config.toml
model = "image diffusion model"
dataset = "photos with spoken descriptions (Open Images, Localized Narratives)"
train_examples = 50862
image_size = 32
horizontal_flip = true
conditioning = "none"
arch = "unet"
objective = "v"
cond_dim = 192
norm = "groupnorm"
activation = "gelu"
weight_standardization = false
widths = [64, 128, 128]
blocks_per_level = 2
scale_shift_norm = false
attention = true
upsampling = "pixel_shuffle"
init = "torch_default"
residual_init = "scaled_by_depth"
optimizer = "soap"
beta2 = 0.999
lr = 0.0022
beta1 = 0.9
shampoo_beta = 0.999
eps = 1e-08
precondition_frequency = 10
max_precond_dim = 512
merge_dims = true
one_sided = true
adamw_lr_other_params = 0.0012
grad_clip = 0.5
cautious_weight_decay = true
steps = 11500
batch_size = 192
epochs = 43.4
lr_schedule = "linear"
final_lr_fraction = 0.1
warmup_steps = 570
weight_decay = 0.1
adamw_weight_decay_other_params = 0.05
Rows from block 3, named by matrix and row number. Each number is 128 + 24 x the weight over its row's rms, rounded and kept within 0 to 255. All counts start at 0. After the name is the row's rms in percent of the matrix's.
# emb: conditioning projection (model.enc.1.1.emb.weight, 128x192), inputs 96-191
emb.0 101 [ 76 163 145 117 138 144 119  97 147 150 140 131 136 122 127 114 100 154 139 109 104 119 111 146 130 141 138  74 138  82 128 133 146  88  92 147 120 143 131 139  59 104 112 105 134 111  98  74 169 124 124 123 114 121 113 127 154 114 109 128 128 144 138 119 125  78 143 123 121 107 114 103 124 117 140 153  90 136 147 129 122 173 120 134 128 129 105 127 126  94 138 141 143 107 119 109]
emb.1 083 [127 111 125 127 130 144 108 120 145 137 143 103 157 153 120 158 153 174 142 175 132 121 129 135 133 112 137 128 145 136 140 136 112 130 166  56 120  88 125 103 111 118 113 156  90 162 142 128 130 143 144 175 134 126 125 152 126 120  97 100 154 141 129 194 146 135 188 138 107 126 109 133 118 108 105 130 127 110 125 172 105 117 131 157 127 162 137  92 123 134 135  45 127 127 121 125]
emb.2 087 [134  92 144 122  96 101 135 132 124 131 139 133 100 157 109 154 151 129 143 154 166 140 110 139 124 137 134 126 133 139 142 114  98 135 180 100  96 135 117 110 127 101 131 160  83 116 138 120 104  84 114 126 156 145 142 132 129 169 151 160 112 129 113 144 126 149 122 122 155 106 140 160  81  83  79 101 116 113 142 125 144 131 114 131 148 129 114 147  85 141 203 116  91 150 141 151]
emb.3 100 [112  93 136 157 117 141 161 153 117 159 137 146  96  89 149 132  97 163 107 115 109 138 106 128 136 113 125 109 138 105  78  91 141 109 132 122 122 138  90 103 156 127 172 143 105 168 122 129 139 161 115 126 171 121 105 105 162 124 142 160  99 114 144 103 101 120 102 121 165  78 151 102 109 149 109 113 133 137 133 166 157 125 145 141 136 121 144 143  96 124  83 142 130 173  93 113]
emb.4 079 [141 104 127 126 115 115 152  98 143 126 157 158 102 128 120 161 101  95 124 148 147  86  68 150 142 156 136 117 121 118 127 114 122  87 123 104 116 124 158 117  65 112  30 118  75 136 112 114 141 129 147 124  92  97 137 120 147 133  85 141 142 147 144 122 109 109 174 117 100 113 100 144 112 124 141 116 120 147 133  75 111 136 135 180 101 156 140 138 128 127 120 164 145  72  96 154]
emb.5 089 [163 109 123 108 102 134 156 170 107 147 132 141 115 111 101 173 140 113 131 157 171 117  98 100 122 129 129 166  90 144 133 124 111 139 178 175  86 107 123 140 130 177 110 153 113 120 149 129 143 143 155 125 158 112 170 125 127  87 129 109 126 123 121 109  92 137 100 106 160 100 119 114  82 127 106 113 173 110  95 117 133 109 143 109 125 131 157 123 135 154 133 128 154 130 141 160]
emb.6 102 [132 112 104 135  94 100 135 139  96  73  97 168 133 146 116 128 139 111 250 125 144 151 169 135 101 118 133 121 125 125 101 117  79 134 142 129 130 136  88 128 110 107 123 172 155 153 145 139 165 127 123 108 105 162 112 117 159 137 136 110 135  98 136 143 161 134 148 141 132  73  91 134  95 131 118  98 128 152 129  91 162  97 110 103 132 157 170 123 154 147 163 158 151 144 122 115]
emb.7 087 [169 116 135 124 180 112 149 148 100  93 157 122 160 128  83 173 159  98 150 113 170 148 106 156  86 136 133 146 109 125 144 154  88 102 183 106 137 125 141 134 128 138 158 119 101 133 122 136 124  87 117 117 130 105 131 112 107 102  89 115 110 132 158 120 133 139 141 109 118  82 124 149 128 152  80 104 120 118 153  67 116 102  99 109 143 163 150 113 126 174 143 146 118 151 126 161]
emb.8 083 [ 69 144 134 130 137 136 165 115 118 154  93 135 122 111 144 107 125 116 141 130  90 126 138 133 144 141 101  81 142  98  63 124 164 133  93 103 159 112 113 133 164 105 192 163 155 116 121  94 137 143 141 129 106 149 113 121 142 118 168 138 143 131 150 149 131  91 107 106 117 137 114 127 153 119 141 122 101 116 134  89 144 130 125 109 114 120 117  87  97 118 105 116 118 155 173  96]
emb.9 087 [125 157 152 145 133 109 123 132 126 122  99 153 133 148  59 134 116  92 175  98 130 134  92 145 156 127 113  99 125 124  85 156 136  90 126 137 151 179 151 112 100 148 124 127 161 103 131 138 126 137 107 145 116 165 143 146 130 128  93 142 189 148 121 147 142 127 125 178 105 153 160 105 164 108 149 145 135 156 130 104 127 172 110 113 133 114 128 123  98 124 145 102 157 125  82 127]
emb.10 085 [102 169 178 122 149 126 117 118 144 123 127 149 125 104 117 115 130 147 147 126 130 123 154 107 142 136  99 133 128 107  95  66 132 158 117 109 136 119 123  94 132 104 119 141 165 114 108 162 146 110 132 136 119 110  87 143 143 117 124  85 143 144 139 116 127 142  98 109 116 135 143 120 113 163 129 130 136 139 170 160 100 165 127 196 133 133 191 152 176 128 105 188 143 120 118 109]
emb.11 066 [ 94 132 122  89 137 100 163 111 118  87 114 127 131 116 143 135 113  86  91 152 126 113 114 135 127 121 220 111 143 125  93 137 129 148 110 144 124 107 162 151 164 116 172  96 116 153 132 138 133  77 114 155 159 137 191 130 125 113 122 150 170 142 125 125 126 128 183 138 118 172 134 152 153 108 126 125 120  85  71 121 118 171  97 103  85 102 138 150  94 129 172  95 105 126 125 128]
emb.12 079 [115 130 126 119 119 155  85 103 153 133 118 116 130  96 101 127 109 142 111 101 122 106 129 163 106 150 132  93 147 128 105 177 136 150  93 140 134 135 162 141 100 115 112 102 100 133 159  91 135 154 140 136 130 110 103 129 109 137 146 138 129 141 145 104  93  76 150 105 123 153 172 125 131  59  93 144 104 128 131 146 129 129 197 140 149 158 128 153 136  90 130 129 114 121 152 130]
emb.13 096 [ 99 146 124 134 113 140 112 102 160 123 105 127 107 135 117 111  91 134 172 105  95 133 122 127 131 141 145  87 121 113  98 161 138 131  90 109 135 114 137 123 115 175 124 151 153 100 121 107 141 151 131 145 124 153 139 113 147 148 103 105 192 110 147 120 113  98 132 147 128 143 146  97 112 106 120 143 100 148  80 162 117 176  97 128 120 151 133 113 145  97 186 123 117 130 113 126]
emb.14 076 [ 97 170 148 104 129 148  80 114 146 148 156 129 132 131 143 106 121 147  82 137 115 129 103 134  90 131 106  79 147 136 113  95 120 120 122 107 122 172 134 156  98 126 135 119 139 138 132 133 130 156 157 119 105  79 114 131 150 141 156 162 152 102  76 134 148  78 155 163 128 113  99 118  74 165 124 137 121 111 110 101 129 162 137 131 140 149  95 117 140  86 128 152 142 129 110 119]
emb.15 087 [105 129 125 133 123 116 147 149 139 121 101 130 141 118 140 119 154 163 111 154 120 120 132 129 167 106 114 130  90 132 109 112 138 151  92 172 138 128 152 151 110  82 135 139 128 108 119 135 133 122 125 104 127 152 133 128 130  95 137 122 106 116 137  83 154 158 114  92 113 114 100 130 127 116 142 126 142 106 160 131 143 117 149 124 130 136 173 115  66 140  73 136 104 158 136 105]
emb.16 082 [100 136 132 129 118  87 156 154 122 127  96 107 123 154 117 117 148 146 128 106 116 146 181 111 134 137 150 160  80 137 128  95 115 200 139 142 141 127  74 113 168 119 208 140 159 104  79 166 166  84 148  95 133 138 140  90 149 106 133 142 137 131 129 139 115 134 130 128 108  90 125 125 105 112 160 119 166 133 135 149 115 139 147 103 117 105 109 108 109 143 128 128 118 138 150 166]
emb.17 175 [ 96 139 144 134 124 108 101 143 141 143 132 120 156 112 126 128  85 116 139 113 115 176  96 141 118 110 126  97 135  82 122 127 144 118 158 116 135 131 124 102 207 145 203 135 109 172 168  81 136 140 163 150 149 133 140 152 119 189 122 161 131 143 148 124 103  99 133 115 156 136 137 143 145 115 108 128  74 134 101 128 148 155 122 137 155 133 141 140 139  97 132 130 155 192 122 126]
emb.18 084 [140 115 136 148 100 107 132 155  97 124 132 126 112 133 115 157 113 171 149 137 160 122 133 105 158 136 100 146 109 126 173 145  96 111 125 142 111 174 143 112 131 149 127 129 138 133 138 132 149 122 139  94  83 134 125 123 122 119 130 104 132 178 125 137  96 115 117 127  78  86 115 124 131 122 121  96 151 182 152 148 155 126 124 114 158 165 137 127 126 123 115 179 167 140  93 179]
emb.19 088 [121 111 109  79 120 104 147 157 121 125 109 162 141 136  89 116  99 138  98 119 131 124 122 111 131 126 129 122 105 118 110 108 102 106 152  90 131 145  92  61 160 127 148 145 102  71 146 145 129 146 139 103 120 158 121 127 115 144 134 131  98 120 100 137 141 117 103 132 181  68 115 154  94 124  95  92 121 128 109 118 146  98 100 166 138 132 131 150 109 147 140  94 165 155 143 162]
emb.20 098 [137 152 116 120 166 162 126 138 175 130 148 120 117 148 162 125 124 152 109 156 125 120  62 170 158 158 111 152 166 162 160 124 154 104 151 120 110 117 124 134 114  98  95 116  95  83 162 112  93 161 153 180 104  93 134 126 107 129  95 131 126 158 161 125 150 110  92 168 146 137 138  97 132 124 133 156 117  96 118 104 135 148 159 112 140 105 114 108 129 140 124 127 140 123 163 164]
emb.21 077 [135 157 124 105 110 110 155 131 140 109 123 116 125 112 159 130 112 110  98 147 145 108 112 135 126 144 124 136 150 149 183 137 129 120 148  98 171 121 159  74  98 125 108 140 149 140  83 140 121 162 119 131 132 124 150 110 139 140 150 139 158 183 101  97  87  95 126 131 113 117 143 140 147 107 142 152 125 128 181 111  99 127 190 132 112 107 118 150  95 101 108 101 157 132 129 174]
emb.22 095 [128 109 127 110 121 139 142 132 138  99 143 112 129 130  93 157 156 107 120 161 139 123 102 141 119  89 125 154 135 155 177 133 115 107 159 101 119 114 124  86 125 127 123 152  93 171  86 169 106 100 111 136 155 127 143 158 106 136 115 125 117 183  83 139 111 137 147 102 141 148 142 127 161 143 122 100 135 120  87  92 126  99 116 135 122 152 112 125 143 152 157  99 102 117 143 192]
emb.23 111 [138 130 158  93 168 162 147 122 117 100 137 179 124 142 155 143 161 147 133 148 149  84 158 102 127 131 143 172 135 144 154 143 124 120 172 141 102 102 150 137  97 112 155 108 143 130  84 139 124 111 136 128 129 130 131 137 116 105 141 124 148 153 139 112 143 144 122 120 150 119 129 166 130 129 166 146 137  70 141 143 111 148 154 106 112 129 118 121 140 149  83 136 114  89 132 196]
emb.24 093 [122  98 136 122 123 107 129 121 150 157 139 133 135  96  88 126 155 131  96  94 114 136  98 118  93 159 107  85 144 121  97 104 163 105 147 142 136 124 115 140 171 132 159 118  97 104 135 112 120 148 137 133 124 127 144 134 139 163 100 144 140 148  96 118 138 112 129 144 151 145 133 137 127 151 118 116  99  81 103 125 157 117 123 118 167  90 144 110 115 135 155 150  99 147 156  86]
emb.25 136 [144  77 117 135 120  97 110 163 127 130 149 109 148 139  96 141 100  91 116 135 147 109 146 117 104 111 102 121 136 129 139 128 127 117 160  79 110 140 138 123 142 134  94 142  99 111 153 126 109 154 153 117 136 134 128 158 106 141 149 112  88 171 139 135  95 130 143  96  95 112 106 139 146 117  71  91 133 141 140 114 146  93 140 148 154 116 159 138 131 132 136 138 126 125 122 113]
emb.98 091 [121 131 131 132 113 121 107 127 170 114 113 144 147 127 111 159 126 114 213 129 133 169 144 124 107 141  94 129 156 141 131 149 141 141 150 151 145 185 126 141 152 137 197 126 158 166 154 125 105  92 100 175 135 136 123 150 105 119  77  96 167 137 111 164 183 125 131 151 144 150 151 115 106 133 114 140 117 197 144 146 128 151 136 122 149 134 157 127  92 143 140 145 133 169 132 128]
emb.99 080 [127 105 129  96 146 120 140 124 116 109 121 169  89 133  74 136 157  88  99 160 146  90 123 112 145 119  91 146 127 128 128 169 120 117 150  67 132 144 115  85 129 169 132 134 129 160 135 142 135 149 152  99 142 125 115 119  98 117 135 125 112 146 143 112 110 165 138 103 112 111 133 121 135 130 129 101 114 119 130 136  94 126 107 128 118 116 137 111 117 148 139 153 120 104 106 123]
emb.100 152 [102 149 111 120 159 110 110  95 175 137 126 144 125 113 144 122  99 147 170 119 115 126 132 155 133 158 131 107 177 105 145 132 150 120 117 136 139 136 150 151 133 106 142 112 156 122 138  74 122 121 103 179 129 126 140 149 132  98  87 108 179 158 123 125 133  97 111 142 132 161 164 132 123 152 143 155  84 148 115 125 119 168 133 139 110 135 139 120 103 112 121 123 135 133 154 128]
emb.101 180 [ 67 137 107 153 101 131 131 132 150 147  88 111 135 112 144  76 137 146 110 116  94 138 159 153 146 133 146  98 113  97  43 108 148 157 100 140 145 120  57 113 147 132 165 145 143 124 119 130 154 132 140 145 107 138  92 105 158 135 155 159 150  62 151 127 112 128 127 140 114 140 127 117 175 141 154 151  92 107 137 132 136 162 121 120 142 116 120 116 148 103 137 134 137 157 121  80]
emb.102 077 [ 86 135 123 125 108 146 103 147 143 167  98 134 119 144 139 149 157 162 104 130 114  85 137 128 173 131 108 139 137 119 117  94 138  99 140 117  77 127  96 136 137 166 115 117 142 169 129 137 140 103 112 176  50 137 101 141 126 160 129 120 124 128 129 145 130 134 131 126 143 146 198  90 147 115 135 129 104  99 106 111 135 159 121  92 161 102 167 105 105 148 132 124 156 113 119 122]
emb.103 093 [124  99 142 108 141 153 149 153 106 120 142  88 116  97 112 172 140 178 136 108 132 110 134  39 125  94 124 160 124 136 123  93  90 148 150 135  60 128  86 137 158 140 135 138 125 117 123 137 111 113 173  98 129 102 116 120 139 155 133 124 104 140 141 109 110 145 128 140 149  71  80 118  64  95 107  90 124 146 166 127 136 152 131 140 118 146 131 126 145 144 138  94 154 114 125 128]
emb.104 088 [143 110 142  92 133  87  96 134 114 143 140 178 144 156 117 146 139 151 163 130 157  93 120 107 106  77 140 131 109 130 128 126 120 147 127 108 136  85 114  92 117 128 146 121 127 112 131 165 131 169 149  89 105 117 102 156 113 167 157  73  96 137 155 130 148 147 115 128 147  86 110 122 101 172 122 133 163 126 150 117 136 109 127 129 136 133 158 139 150 136  79 149 127 147 142 139]
emb.105 095 [145 114  97 165  74  87 129 142  99 137  99  84 134 144 127 137 137  96 156 150 140 138 145 111 120 115 106 120 113 119  96 110 115 158  99 128 126 126  71 126 134 153 118 164 114 151 144 158 139 139 152  85 101 147  85 105 129 140 149 139  90  91 132 137 125 142 171 133  94  57 121 103 120 123  92 116 137 144 141 131 154 103 136 125 140 144 135 126 116 131 128 126 145 137 106  89]
emb.106 087 [165 119 103 132 118 101 153 130 164 102 122 127 111  98 155 126 161 144 199 110 160 128 169 149 123 116  96 144 131 149 129 102 130 121 102 134 118 148  99 137  94 113 121 130 147 110 124 148 111 110 132 148 104 130 151 111 125  91 117 108 152 127 114 151 140 150 141 131  75 161 178  87 128 105 117 142 140 127 157 152 133 141  97  92 126 168 143  86 118 148 136 124  89  72 126 118]
emb.107 081 [138 114  84 164  97 157 162 121 133 145 104 105 113  96 102 141 148 117 148  97 151 115 169 150 152 135 108 124 107 144  99 108 147 124  77 156 131  97  91 138 129 112 100 158 123 162 114 135 121 134 134  91 108 133 111  96 134 137 135 133 110  89 128 115 113 133 146 109 140 104  89 128  95 118  93 141 145  98 107 156 188 138  81 145 121 139 111 134 116 163 127 155 148 140 124 101]
emb.108 100 [101 121 105 163 126 122 128 110 116 100  98 136  96 102 105 122 105 115 157 126 122 193 100 116 139 148 104  98 116  96 118 125 138  97  94 116 127 166 141  97 156 164 204 116 115 142 147  97 117 108 144 116 152 151 116 160 124 123 120 132 128 127 124 110 169 102 147 133 138 101 116 140 131 134 112 122 100 166 135  94 156 131 122 113 141 151 101 136 149 132 141  70  76 171 147 116]
emb.109 092 [159 118 131 141 118 121 110 167 131  99 143 137 150 153 120 163 120 121 138 143 167 139 117 169 123  89 124 154 124 132 144 133 132 142 113 136 114 138 135 115 151  96 129 126  89 121 104 101 104 157 131 133 103 138 136 113  73 108 124 122 103 146 135 132 111 121 138 142 127 114 119 170 187 104  87  93 160 150 151 129 141 114 149 147 164 154 118 141 110 144 101 106 127 123 103 135]
emb.110 108 [134 130 142 161  86 142 149 117 135 130 106 133 107 131 110 135 120  98 115  99 124 148  89 147 175 160 171  89 151 116 127 147 144  81 121 131 121 115  99 129 148 109 209 142 115  95 123 111 120  80 127 152  96 121 148 115 130 114 103 133 127 112 122 136 107  93 132 123 139 114 158 134  85 129 114 138 100 101  64 157 136 167 122 141 131 117 113 113 114 132 171 123  81 143 162 100]
emb.111 111 [168 145 130 123 119 131 130 135 138 159 154 129 127 161 120 157 152 135 110 132 169  66 126 147 129 114 144 143 121 128 152 117 155 131 136 164 136 108 110 144  65 150  82  83 129 113 112 162 137 160 112 141 118 110 134 130 117  93 135 124 142 134 108 122 134 158 103 125 165 140 145  98 162 177 155 154 162  85 159 138 105 149 100  93  94 118 146 116  91 144 128 138  94  93  93 139]
emb.112 099 [143 124 122 128 158 159  90 161 100 124 153 157 132 196 128 145 124 108 148 163 144 134 113  96 145 121 135 148 121 133 162 108 130 158 171 111 113 155 162 115 122 148 129 155 116 114 136 131 133 136 149 105 142 135 127 193 125 159 168 128 102 148 146 154 156 132  90 156 158 110 153 134 143 141 124 130 161 169 160 145 108 110 132  84 143 136 181 117 141 129 141 108 164 115 145 121]
emb.113 092 [142 126 133 133 138 141 110 138  93 105 145  99 150 132 113 148 137  88 145 133 122 125 131  82 106 122 112 159 119 126 145 126 126 148 144 124 119 119 131 134  85 122 123 129 128 155 148 144 142 118 149  61 125 138 145 134 135 137 126 105  67  98 144 155 132 149 132 118 133  77 126 138 105 125 103 106 160 147 121 165 111 111 117 143 144 117 113 113 114 136 111 146 128  81 124  96]
emb.114 088 [135 140 119 154 122 142 115 132 170 126 155 119 162 114 129 134 181 131  62 162 116  96  88 144 128 102 163 154 132 122 163 112 185  91 154 135 124  97 137 126  86  84  98 112  96 158 105 150 114 131 134 132 159 123 125 146 106 121 111 112 113 112 105 148 108 125 129 107  99 153 159 112 156 134 136 163 143 112 144 136  97 131 119  74  98 134 143 121 167 124  86 137 125  88 122 119]
emb.115 081 [116 136 145  69  95 147  79 110 151 151 124  98 146 121 138 139 124 148 129 120 135 145  97 167  94 134 142 141 186 111 145 116 149 126 122 146 110  99 125 155 106 136 106 128 116 148 120 103 139  75 109 136 105 132 129 127 126  95 111 180 135  99 139 157  84 127 136 139 130 131 160 129 148 102 149 183 116 156 127 110 132 139 159 135 148 115 115 149 122 121 110 128 147  95 137  78]
emb.116 102 [133 157 112 109 132 127 141 115 118 141 140 121 125 128  90 143 118 118 174 121 122 123 141 103  86 115 108 144 125 127 149 133 114 120 129 120 141 132 142 139  96 128 126 130 181 153 118 124 152 135  99  83 142 158 139 127 163 114 140 116 130 113 131 108 147 162 142 125 157 112  83  89  98 133 141 143 128 168 108 129 143 123 138 128 144 107 121 132 133 119 136 135 162  93 127 116]
emb.117 092 [134 117 157  99 114 113 104 130 127 165 160 127 120 151 133 154 107 119 109 148 125 122 108 108 100 124  87 153 121 142 130 128 129 157 150 126 100 151 140 130 141 166 153 128 120 150 115 135 112 135 129 101 129 140 124 136 139 108 151 128  77 134 157 150 160 146 128 138  89  97 145 101 154 146 109 134 135 153 152 155 135 113  97  96 177 127  85 139 131 137  91 180 153 125  94 111]
emb.118 097 [142 165 138 146 140 115 130 134 182 169 136  71 139 135 118 147  98 136 123 110 128 111 113 163 161 187 117 159 158 132 149 164 179 116 128 129 162 177 139 133 101 121  88 116 141 114 110 109 127 129 115 167 127 110 128 134 129 125 129 110 156 104 101  90 143 123 108 128 129 159 162 129 135  92 139 179 138 145 123 120 134 136 165 151 111 103  81 113  78 106 121 125 158  75 120  90]
emb.119 094 [ 94 128 130 149 132 143 155 124 140 120  99  99  88  83 151  78 115 143 121  88 109 177 152 126 129 165 110 112 119 118 117 172 148 145 106 173 142 104 144 146 165  97 182 154 107 103 145  83 127 109 159 145 101  93 138 167 139 116 124 132  90  93 107 124 133 103 119 128 111 154 136 152 141 124 141 148  89 110 121 112 165 132 122  76 116 112 143  96  97  97 163 135  94 134 154  77]
emb.120 086 [184 147 113 141 142 149 126 142 109 141 124 112 126  80 131 146 147 153 149 139 171 116 109  57 135 117 135 135 111 151 144 112 109 155 179 158 128 117 167 124 145 125  76 107 120 113 141 134 110 124 148  82 112 119 140 120 125 127 145 124  95 140 120 126  88 166 100 120 126 103 117 150  68 159 132 125 152  82  98 128 107 107 147 134 132 123 126 131 137 172 153 111 106 115 139 132]
emb.121 112 [175 131 126  72  90 140 139 151 123 159 137 124 148 164 146 144 151 130  51 165 153 104  49 111 126 128 157 144 122 136 142 127 131 109 180 148 138 124 131 103 167 133 137 135  49 142 133 126  77 117 136 121 140 124 130 120 104 139 123 167  69 143 116 106  98 146 135 110 142 118 161 113 133 126 100 123 151 119 110 135 112 125 108 175 140 122 103 170 117 152 109 132 150 147 135 138]
emb.122 107 [126 167 130 132 157 158 131  94 142 138 117 127  93 123 148 122 109 117 156 125 111 129  97 130 152 166 136  90 149 124 139 132 150 131 128 134 159 131 164 143 124 129 105  91 156 143 125  90 143 117 128 147 144 145 148 161 151 141 101 127 179 158 135 113 127  95 126 163 124 136 102 125 116 121 165 167  99 150  96 144 106 175 104 170  96 106 103 130 114 118 141 136 101 126 124 103]
emb.123 100 [176 118 105 128 154 112 133 120 129  80 117 136 116 145  88 113 101 112 179 119 153 146 153 110 122 156 111 114 147 151 126 163 110 111 161 124 114 155 139 113 134 165 113 130 107 108 138 112 109 149 103 132 145 120 138 141  97 118 104 140 110 139 110 165 152 144 129 125 121 108 119 149 102 116  79 108 136 161 112 138 134 105 122 132 133 137 119 146 138 165 157  81 139 122 130 134]
emb.124 091 [143 153 138 138 135 101 112 105 131 135 107 129 118 113 147 109  87 116 149 105  97 108 103 158 141 145 145  63 116  91 125 137 139 114 146 131 150 166 157 130 130 103 144  91 158 130 122  92 144 123 133 107 109 146  96 153 155 139 115 150 127 147 160 107 107  82 126 135 127 139 147 108 124 120 164 141 121 102 119 109 118 156 133 120 140 115  87 127 147  90 133 170 105 136 106  89]
emb.125 092 [169 130 143 130  80 156 123 150 116 118 127 122 136 135 147 124 115 126 164 139 140 124 125 100 104 105  86 138  81 162 141 162 104  93 189 107 109 145 125 127 110 136 108 148 135 157 130 150 125 125 144  66 105 127 131  94 123 144 143 120  92 158 168 158 142 140 127 108 117 112 115 132 121 105 136 115 164 174 148 131 121  88 148 122 121 121 167  90 148 161 146 131 132 119 172 140]
emb.126 089 [164 114 154 139 128 139 120 158 105 100 128 147 150 159 175 115 146 148 127 103 146 120 118 104 152 106 113 125 107 139 121 111 117 135 172  84 136 105 135  77 158 102 126 147 121 103 129 123  92 161 136 107 138 146 110 184  90 146 137  71 106 126 136 143 131 161 112 106 146 120 132 110 101 125  93  97 159 122 136 183 132 143 159 113 148 112 157 151 127 165 135 123 136 161 138 119]
emb.127 093 [197 120  92 119  87 130 138 138  88 114 152 101 143 103 135 153 139 103 138 128 171 124 110  79 131 112 153 133 121 157 141 129 101 135 186 153 104 107 186 141 148 134 118 126  98 139 112 144 108  79 116 108 158 125 163 116  86 115 154 153 105 157  95  80 151 156  90 105 155  91 133 149  90 146 121 114 147 111 153 106 123 118 148  60 130 138 143 126  80 168 129 124 150 135 105 140]