config.toml
dataset = "photos with spoken descriptions (Open Images, Localized Narratives)"
activation = "gelu"
scale_shift_norm = false
batch_size = 192
final_lr_fraction = 0.1
warmup_steps = 570
Rows from block 7 of a small image diffusion model, named by matrix and row number. Rows with one number belong to one channel. Each number is 128 + 32 x the weight over its row's rms, rounded and kept within 0 to 255. All counts start at 0. Numbers have three digits each. After the name is the row's rms in percent of the matrix's.
After each channel's rows are labels from the 100 images, of 14976 (inputs lightly noised), where the channel reaches its highest value: "place" is the part of the image that holds the peak; "strongest on" is what is common among them. Only what is clearly more common there than usual is listed. The data: photos with spoken descriptions (Open Images, Localized Narratives). In brackets: how many of the 100, against the usual share in percent.
# convs0: first 3x3 conv (model.mid.2.convs.0.weight, 128x128x3x3, each kernel summed), inputs 0-127
# convs1: second 3x3 conv (model.mid.2.convs.1.weight, 128x128x3x3, transposed, each kernel summed), outputs 0-127

convs0.80 123:101083147145167096114135161107113123127094092099111160182102115127087115167156116168147164150111110170141192091064132090121123203126171073137114166120153152089157118159086166107073108113135148119107174126102123160195193144112210103118138138096126098160082109159146146136136136186092127173170157151103142158151169116123185131150160137159118119104148100146101190104079145117209078162130
convs1.80 082:182121057122121147123139186097192142168146125139129069126153135155169140129122144150133140099096130136098152101104123091089131142157143134070125088110116166166085190166180130154141113173167064121130113046136111148078132145137130155185150111121148170171157127130175139140081069131109054140151144176143068124151161177112108133129121128087096145166144136098093112163026138153142152121088
place: top right (49 vs 14.1); top centre (31 vs 9.4)
strongest on: text has "sky" (54 vs 24.7); text has "buildings" (27 vs 10.9)

convs0.35 090:070087065090082109110082107092105136096116077136109093088082085100095095111102078146155144082116124100078112078177087086105171078126080066125096097122104093123102154090109122092116120089110099124104082113109134125054091082082129082131092110098104155128099124148099096108116105148095106111196124142099078157136111101111099098098118101103139075124095117119096080126098149121168162078077
convs1.35 091:172149215200168101134084108156103146103126130121141140081134061158145141153148168135154129114142094129130089118172152103137117121154120095184146178080110101114111140080114092141120122128130169133122121105090131153085118139125115130149109154090119166101211119158167115136161195168120221091130099098126190102116128115100106121043134135140132143114146141076120054166074095107113059107122
place: top right (100 vs 14.1)
strongest on: text has "sky" (57 vs 24.7)

convs0.75 087:073099110115154094069112156102136112133116121158124120163153124146111144131154129124138148170090131105125121090094139153093038167064159164099136062120106115143160041129114065140137085116132121090087149082167120121172157165118120121111204134129068123125127141146135104145132143116103072167071108124101141134150125164126047096167068136114129095046125140144105128104091169115055096083132
convs1.75 095:140112149110153124139100128150205109136152177123117148117129145086110140071172122144110189044117132170181140080119147114108154147166151104176100088082193135132072153145117130139153162161174047130112073098140141153126157092135131139120120057152146169122151136151129145114135173143067087137168120152124097127151131143121151191076173091149112148177122130096147125146012120151129148159133
place: top right (83 vs 14.1)
strongest on: text has "sky" (83 vs 24.7); text has "trees" (64 vs 27.8); text has "buildings" (36 vs 10.9); text has "grass" (30 vs 10)

convs0.17 121:116155183087103121103153145124053111130107154157109126139105114132136186124140183117142158172122104122089157129162154177081142204066160200096122107141098167157173174150148084132125137109081123136125161143138142144210115147116086136136112154139154142141127116114146130109147178091120098203109141127107094109143152186118109122139101158161134174155122134146129172086144088112099000085164
convs1.17 090:127103087149111131176085197122163097172108163154084133110174099104141133146176139142082120067130128095135163160149075146178167140132065103088102137074136134193099119121168166089150135181157076126126126106147093139156138135159141114133139092093163144105142159182161100204165134140116081100151114114083117133085133158129157148093135092090173181140087103131141080112024143164144136135153
place: top right (50 vs 14.1); middle right (47 vs 9.4)
strongest on: text has "sky" (76 vs 24.7); text has "trees" (59 vs 27.8); text has "buildings" (30 vs 10.9); text has "water" (27 vs 8)

convs0.111 131:094100120116141114088113130127065094132102100094108112097107112110089172086123111156123126102126108129142082151139054184082166098094155176106086105142110106101088126219117137068129121139110133080116053111121129134150110083113117130129114135111093085138105090106128110131136105112142073211116102168059114092120128163125104148066114115056095165058108119154097130087092139123106046099114
convs1.111 180:102086113150183115090121134108210141119135143187137084113148160087053133133179111145148150112084140121175108146114113080192174131155031100160140129111207149170103143169120129096129171218166100118179160151138117110144102115193145113101157080131184148144132149114110144141175127140121134114136124116143100098148116161124140098158126124132128125107132055140124127118168124149186121210126
place: centre (54 vs 6.2)
strongest on: text has "sky" (85 vs 24.7); text has "trees" (80 vs 27.8); text has "buildings" (32 vs 10.9); text has "water" (30 vs 8)

convs0.28 094:110137165148090127121125140070057098170131116127134144102128103088134154138136109120141134117146139126138175069110141142134103111144098205077152167129133123135084160147087152109114112155108154097119068111099102135162147153131138187135186112147104131172129084116128121155098112115121088200105132158074145128133160168073175126094123100179165054152115085173126095106122192121138084000105
convs1.28 081:076111108179131167119155127123181129085141114143111171128138093094161117129175093117115125142126115150066109095121106151128120139144161042203121130182129130155074099100114138132145117099181151123085095104166199123097097150119120124121118135115140144155113169159144170134170144096090157092157081121150151111092135118135124125107151142136077111122181090081081166211066024181149115175133
place: centre (32 vs 6.2)
strongest on: text has "sky" (66 vs 24.7); text has "buildings" (27 vs 10.9)

convs0.64 094:110113121124062108124138143123115100128063108114155140073127093055089177128173091060142151128093126109136203120143162065116131132122117119131130096110132139109108135145112078177159136051145162126111082121149110113116154127090123081079123143103168052147113109104123135093121073124098132143046172117072132133118122060126104119165132101188094149088131144138116051133151135108144063072113
convs1.64 105:102118150203127137104122140157092106076142099108095133123162086120129084146161089117158134147105116158106089139150041177130164111152180128173124130206143110161085106119099150066120117131158170138126115215099129119131097135129116167134128194161105153148129134204183163181153101133132178163156108137157156129099194162101130156152124106124060124087158052117121156139092114141135086149154
place: top left (77 vs 14.1)
strongest on: text has "sky" (81 vs 24.7); text has "trees" (64 vs 27.8); text has "buildings" (32 vs 10.9)

convs0.95 125:075076082174134097114147144058030097150137101136078145120168103054060144128093102154139130111140103156099107072103100130090072123111170144130103136153145141132064114141111128128095118140129177072141099147128104109159125142148084134135117144148129118180108083112139127096111081148073122183101125127062134136151145148137101152182083113134135094136126134149104097127105144118111014089079
convs1.95 136:080141103158123161094089104166134130055127151147077160157127121107128095114191102182167158150118080136115129073153062169153189096164173084177099143180155134165066059120123131132109136184137127110165128147153142100149135145135156118083122093121149160184110168162129145142149151131121129109123123174171152128083170143144152164099163133146126155082151030115115155136074077167152107155148
place: bottom centre (39 vs 9.4)
strongest on: text has "sky" (54 vs 24.7)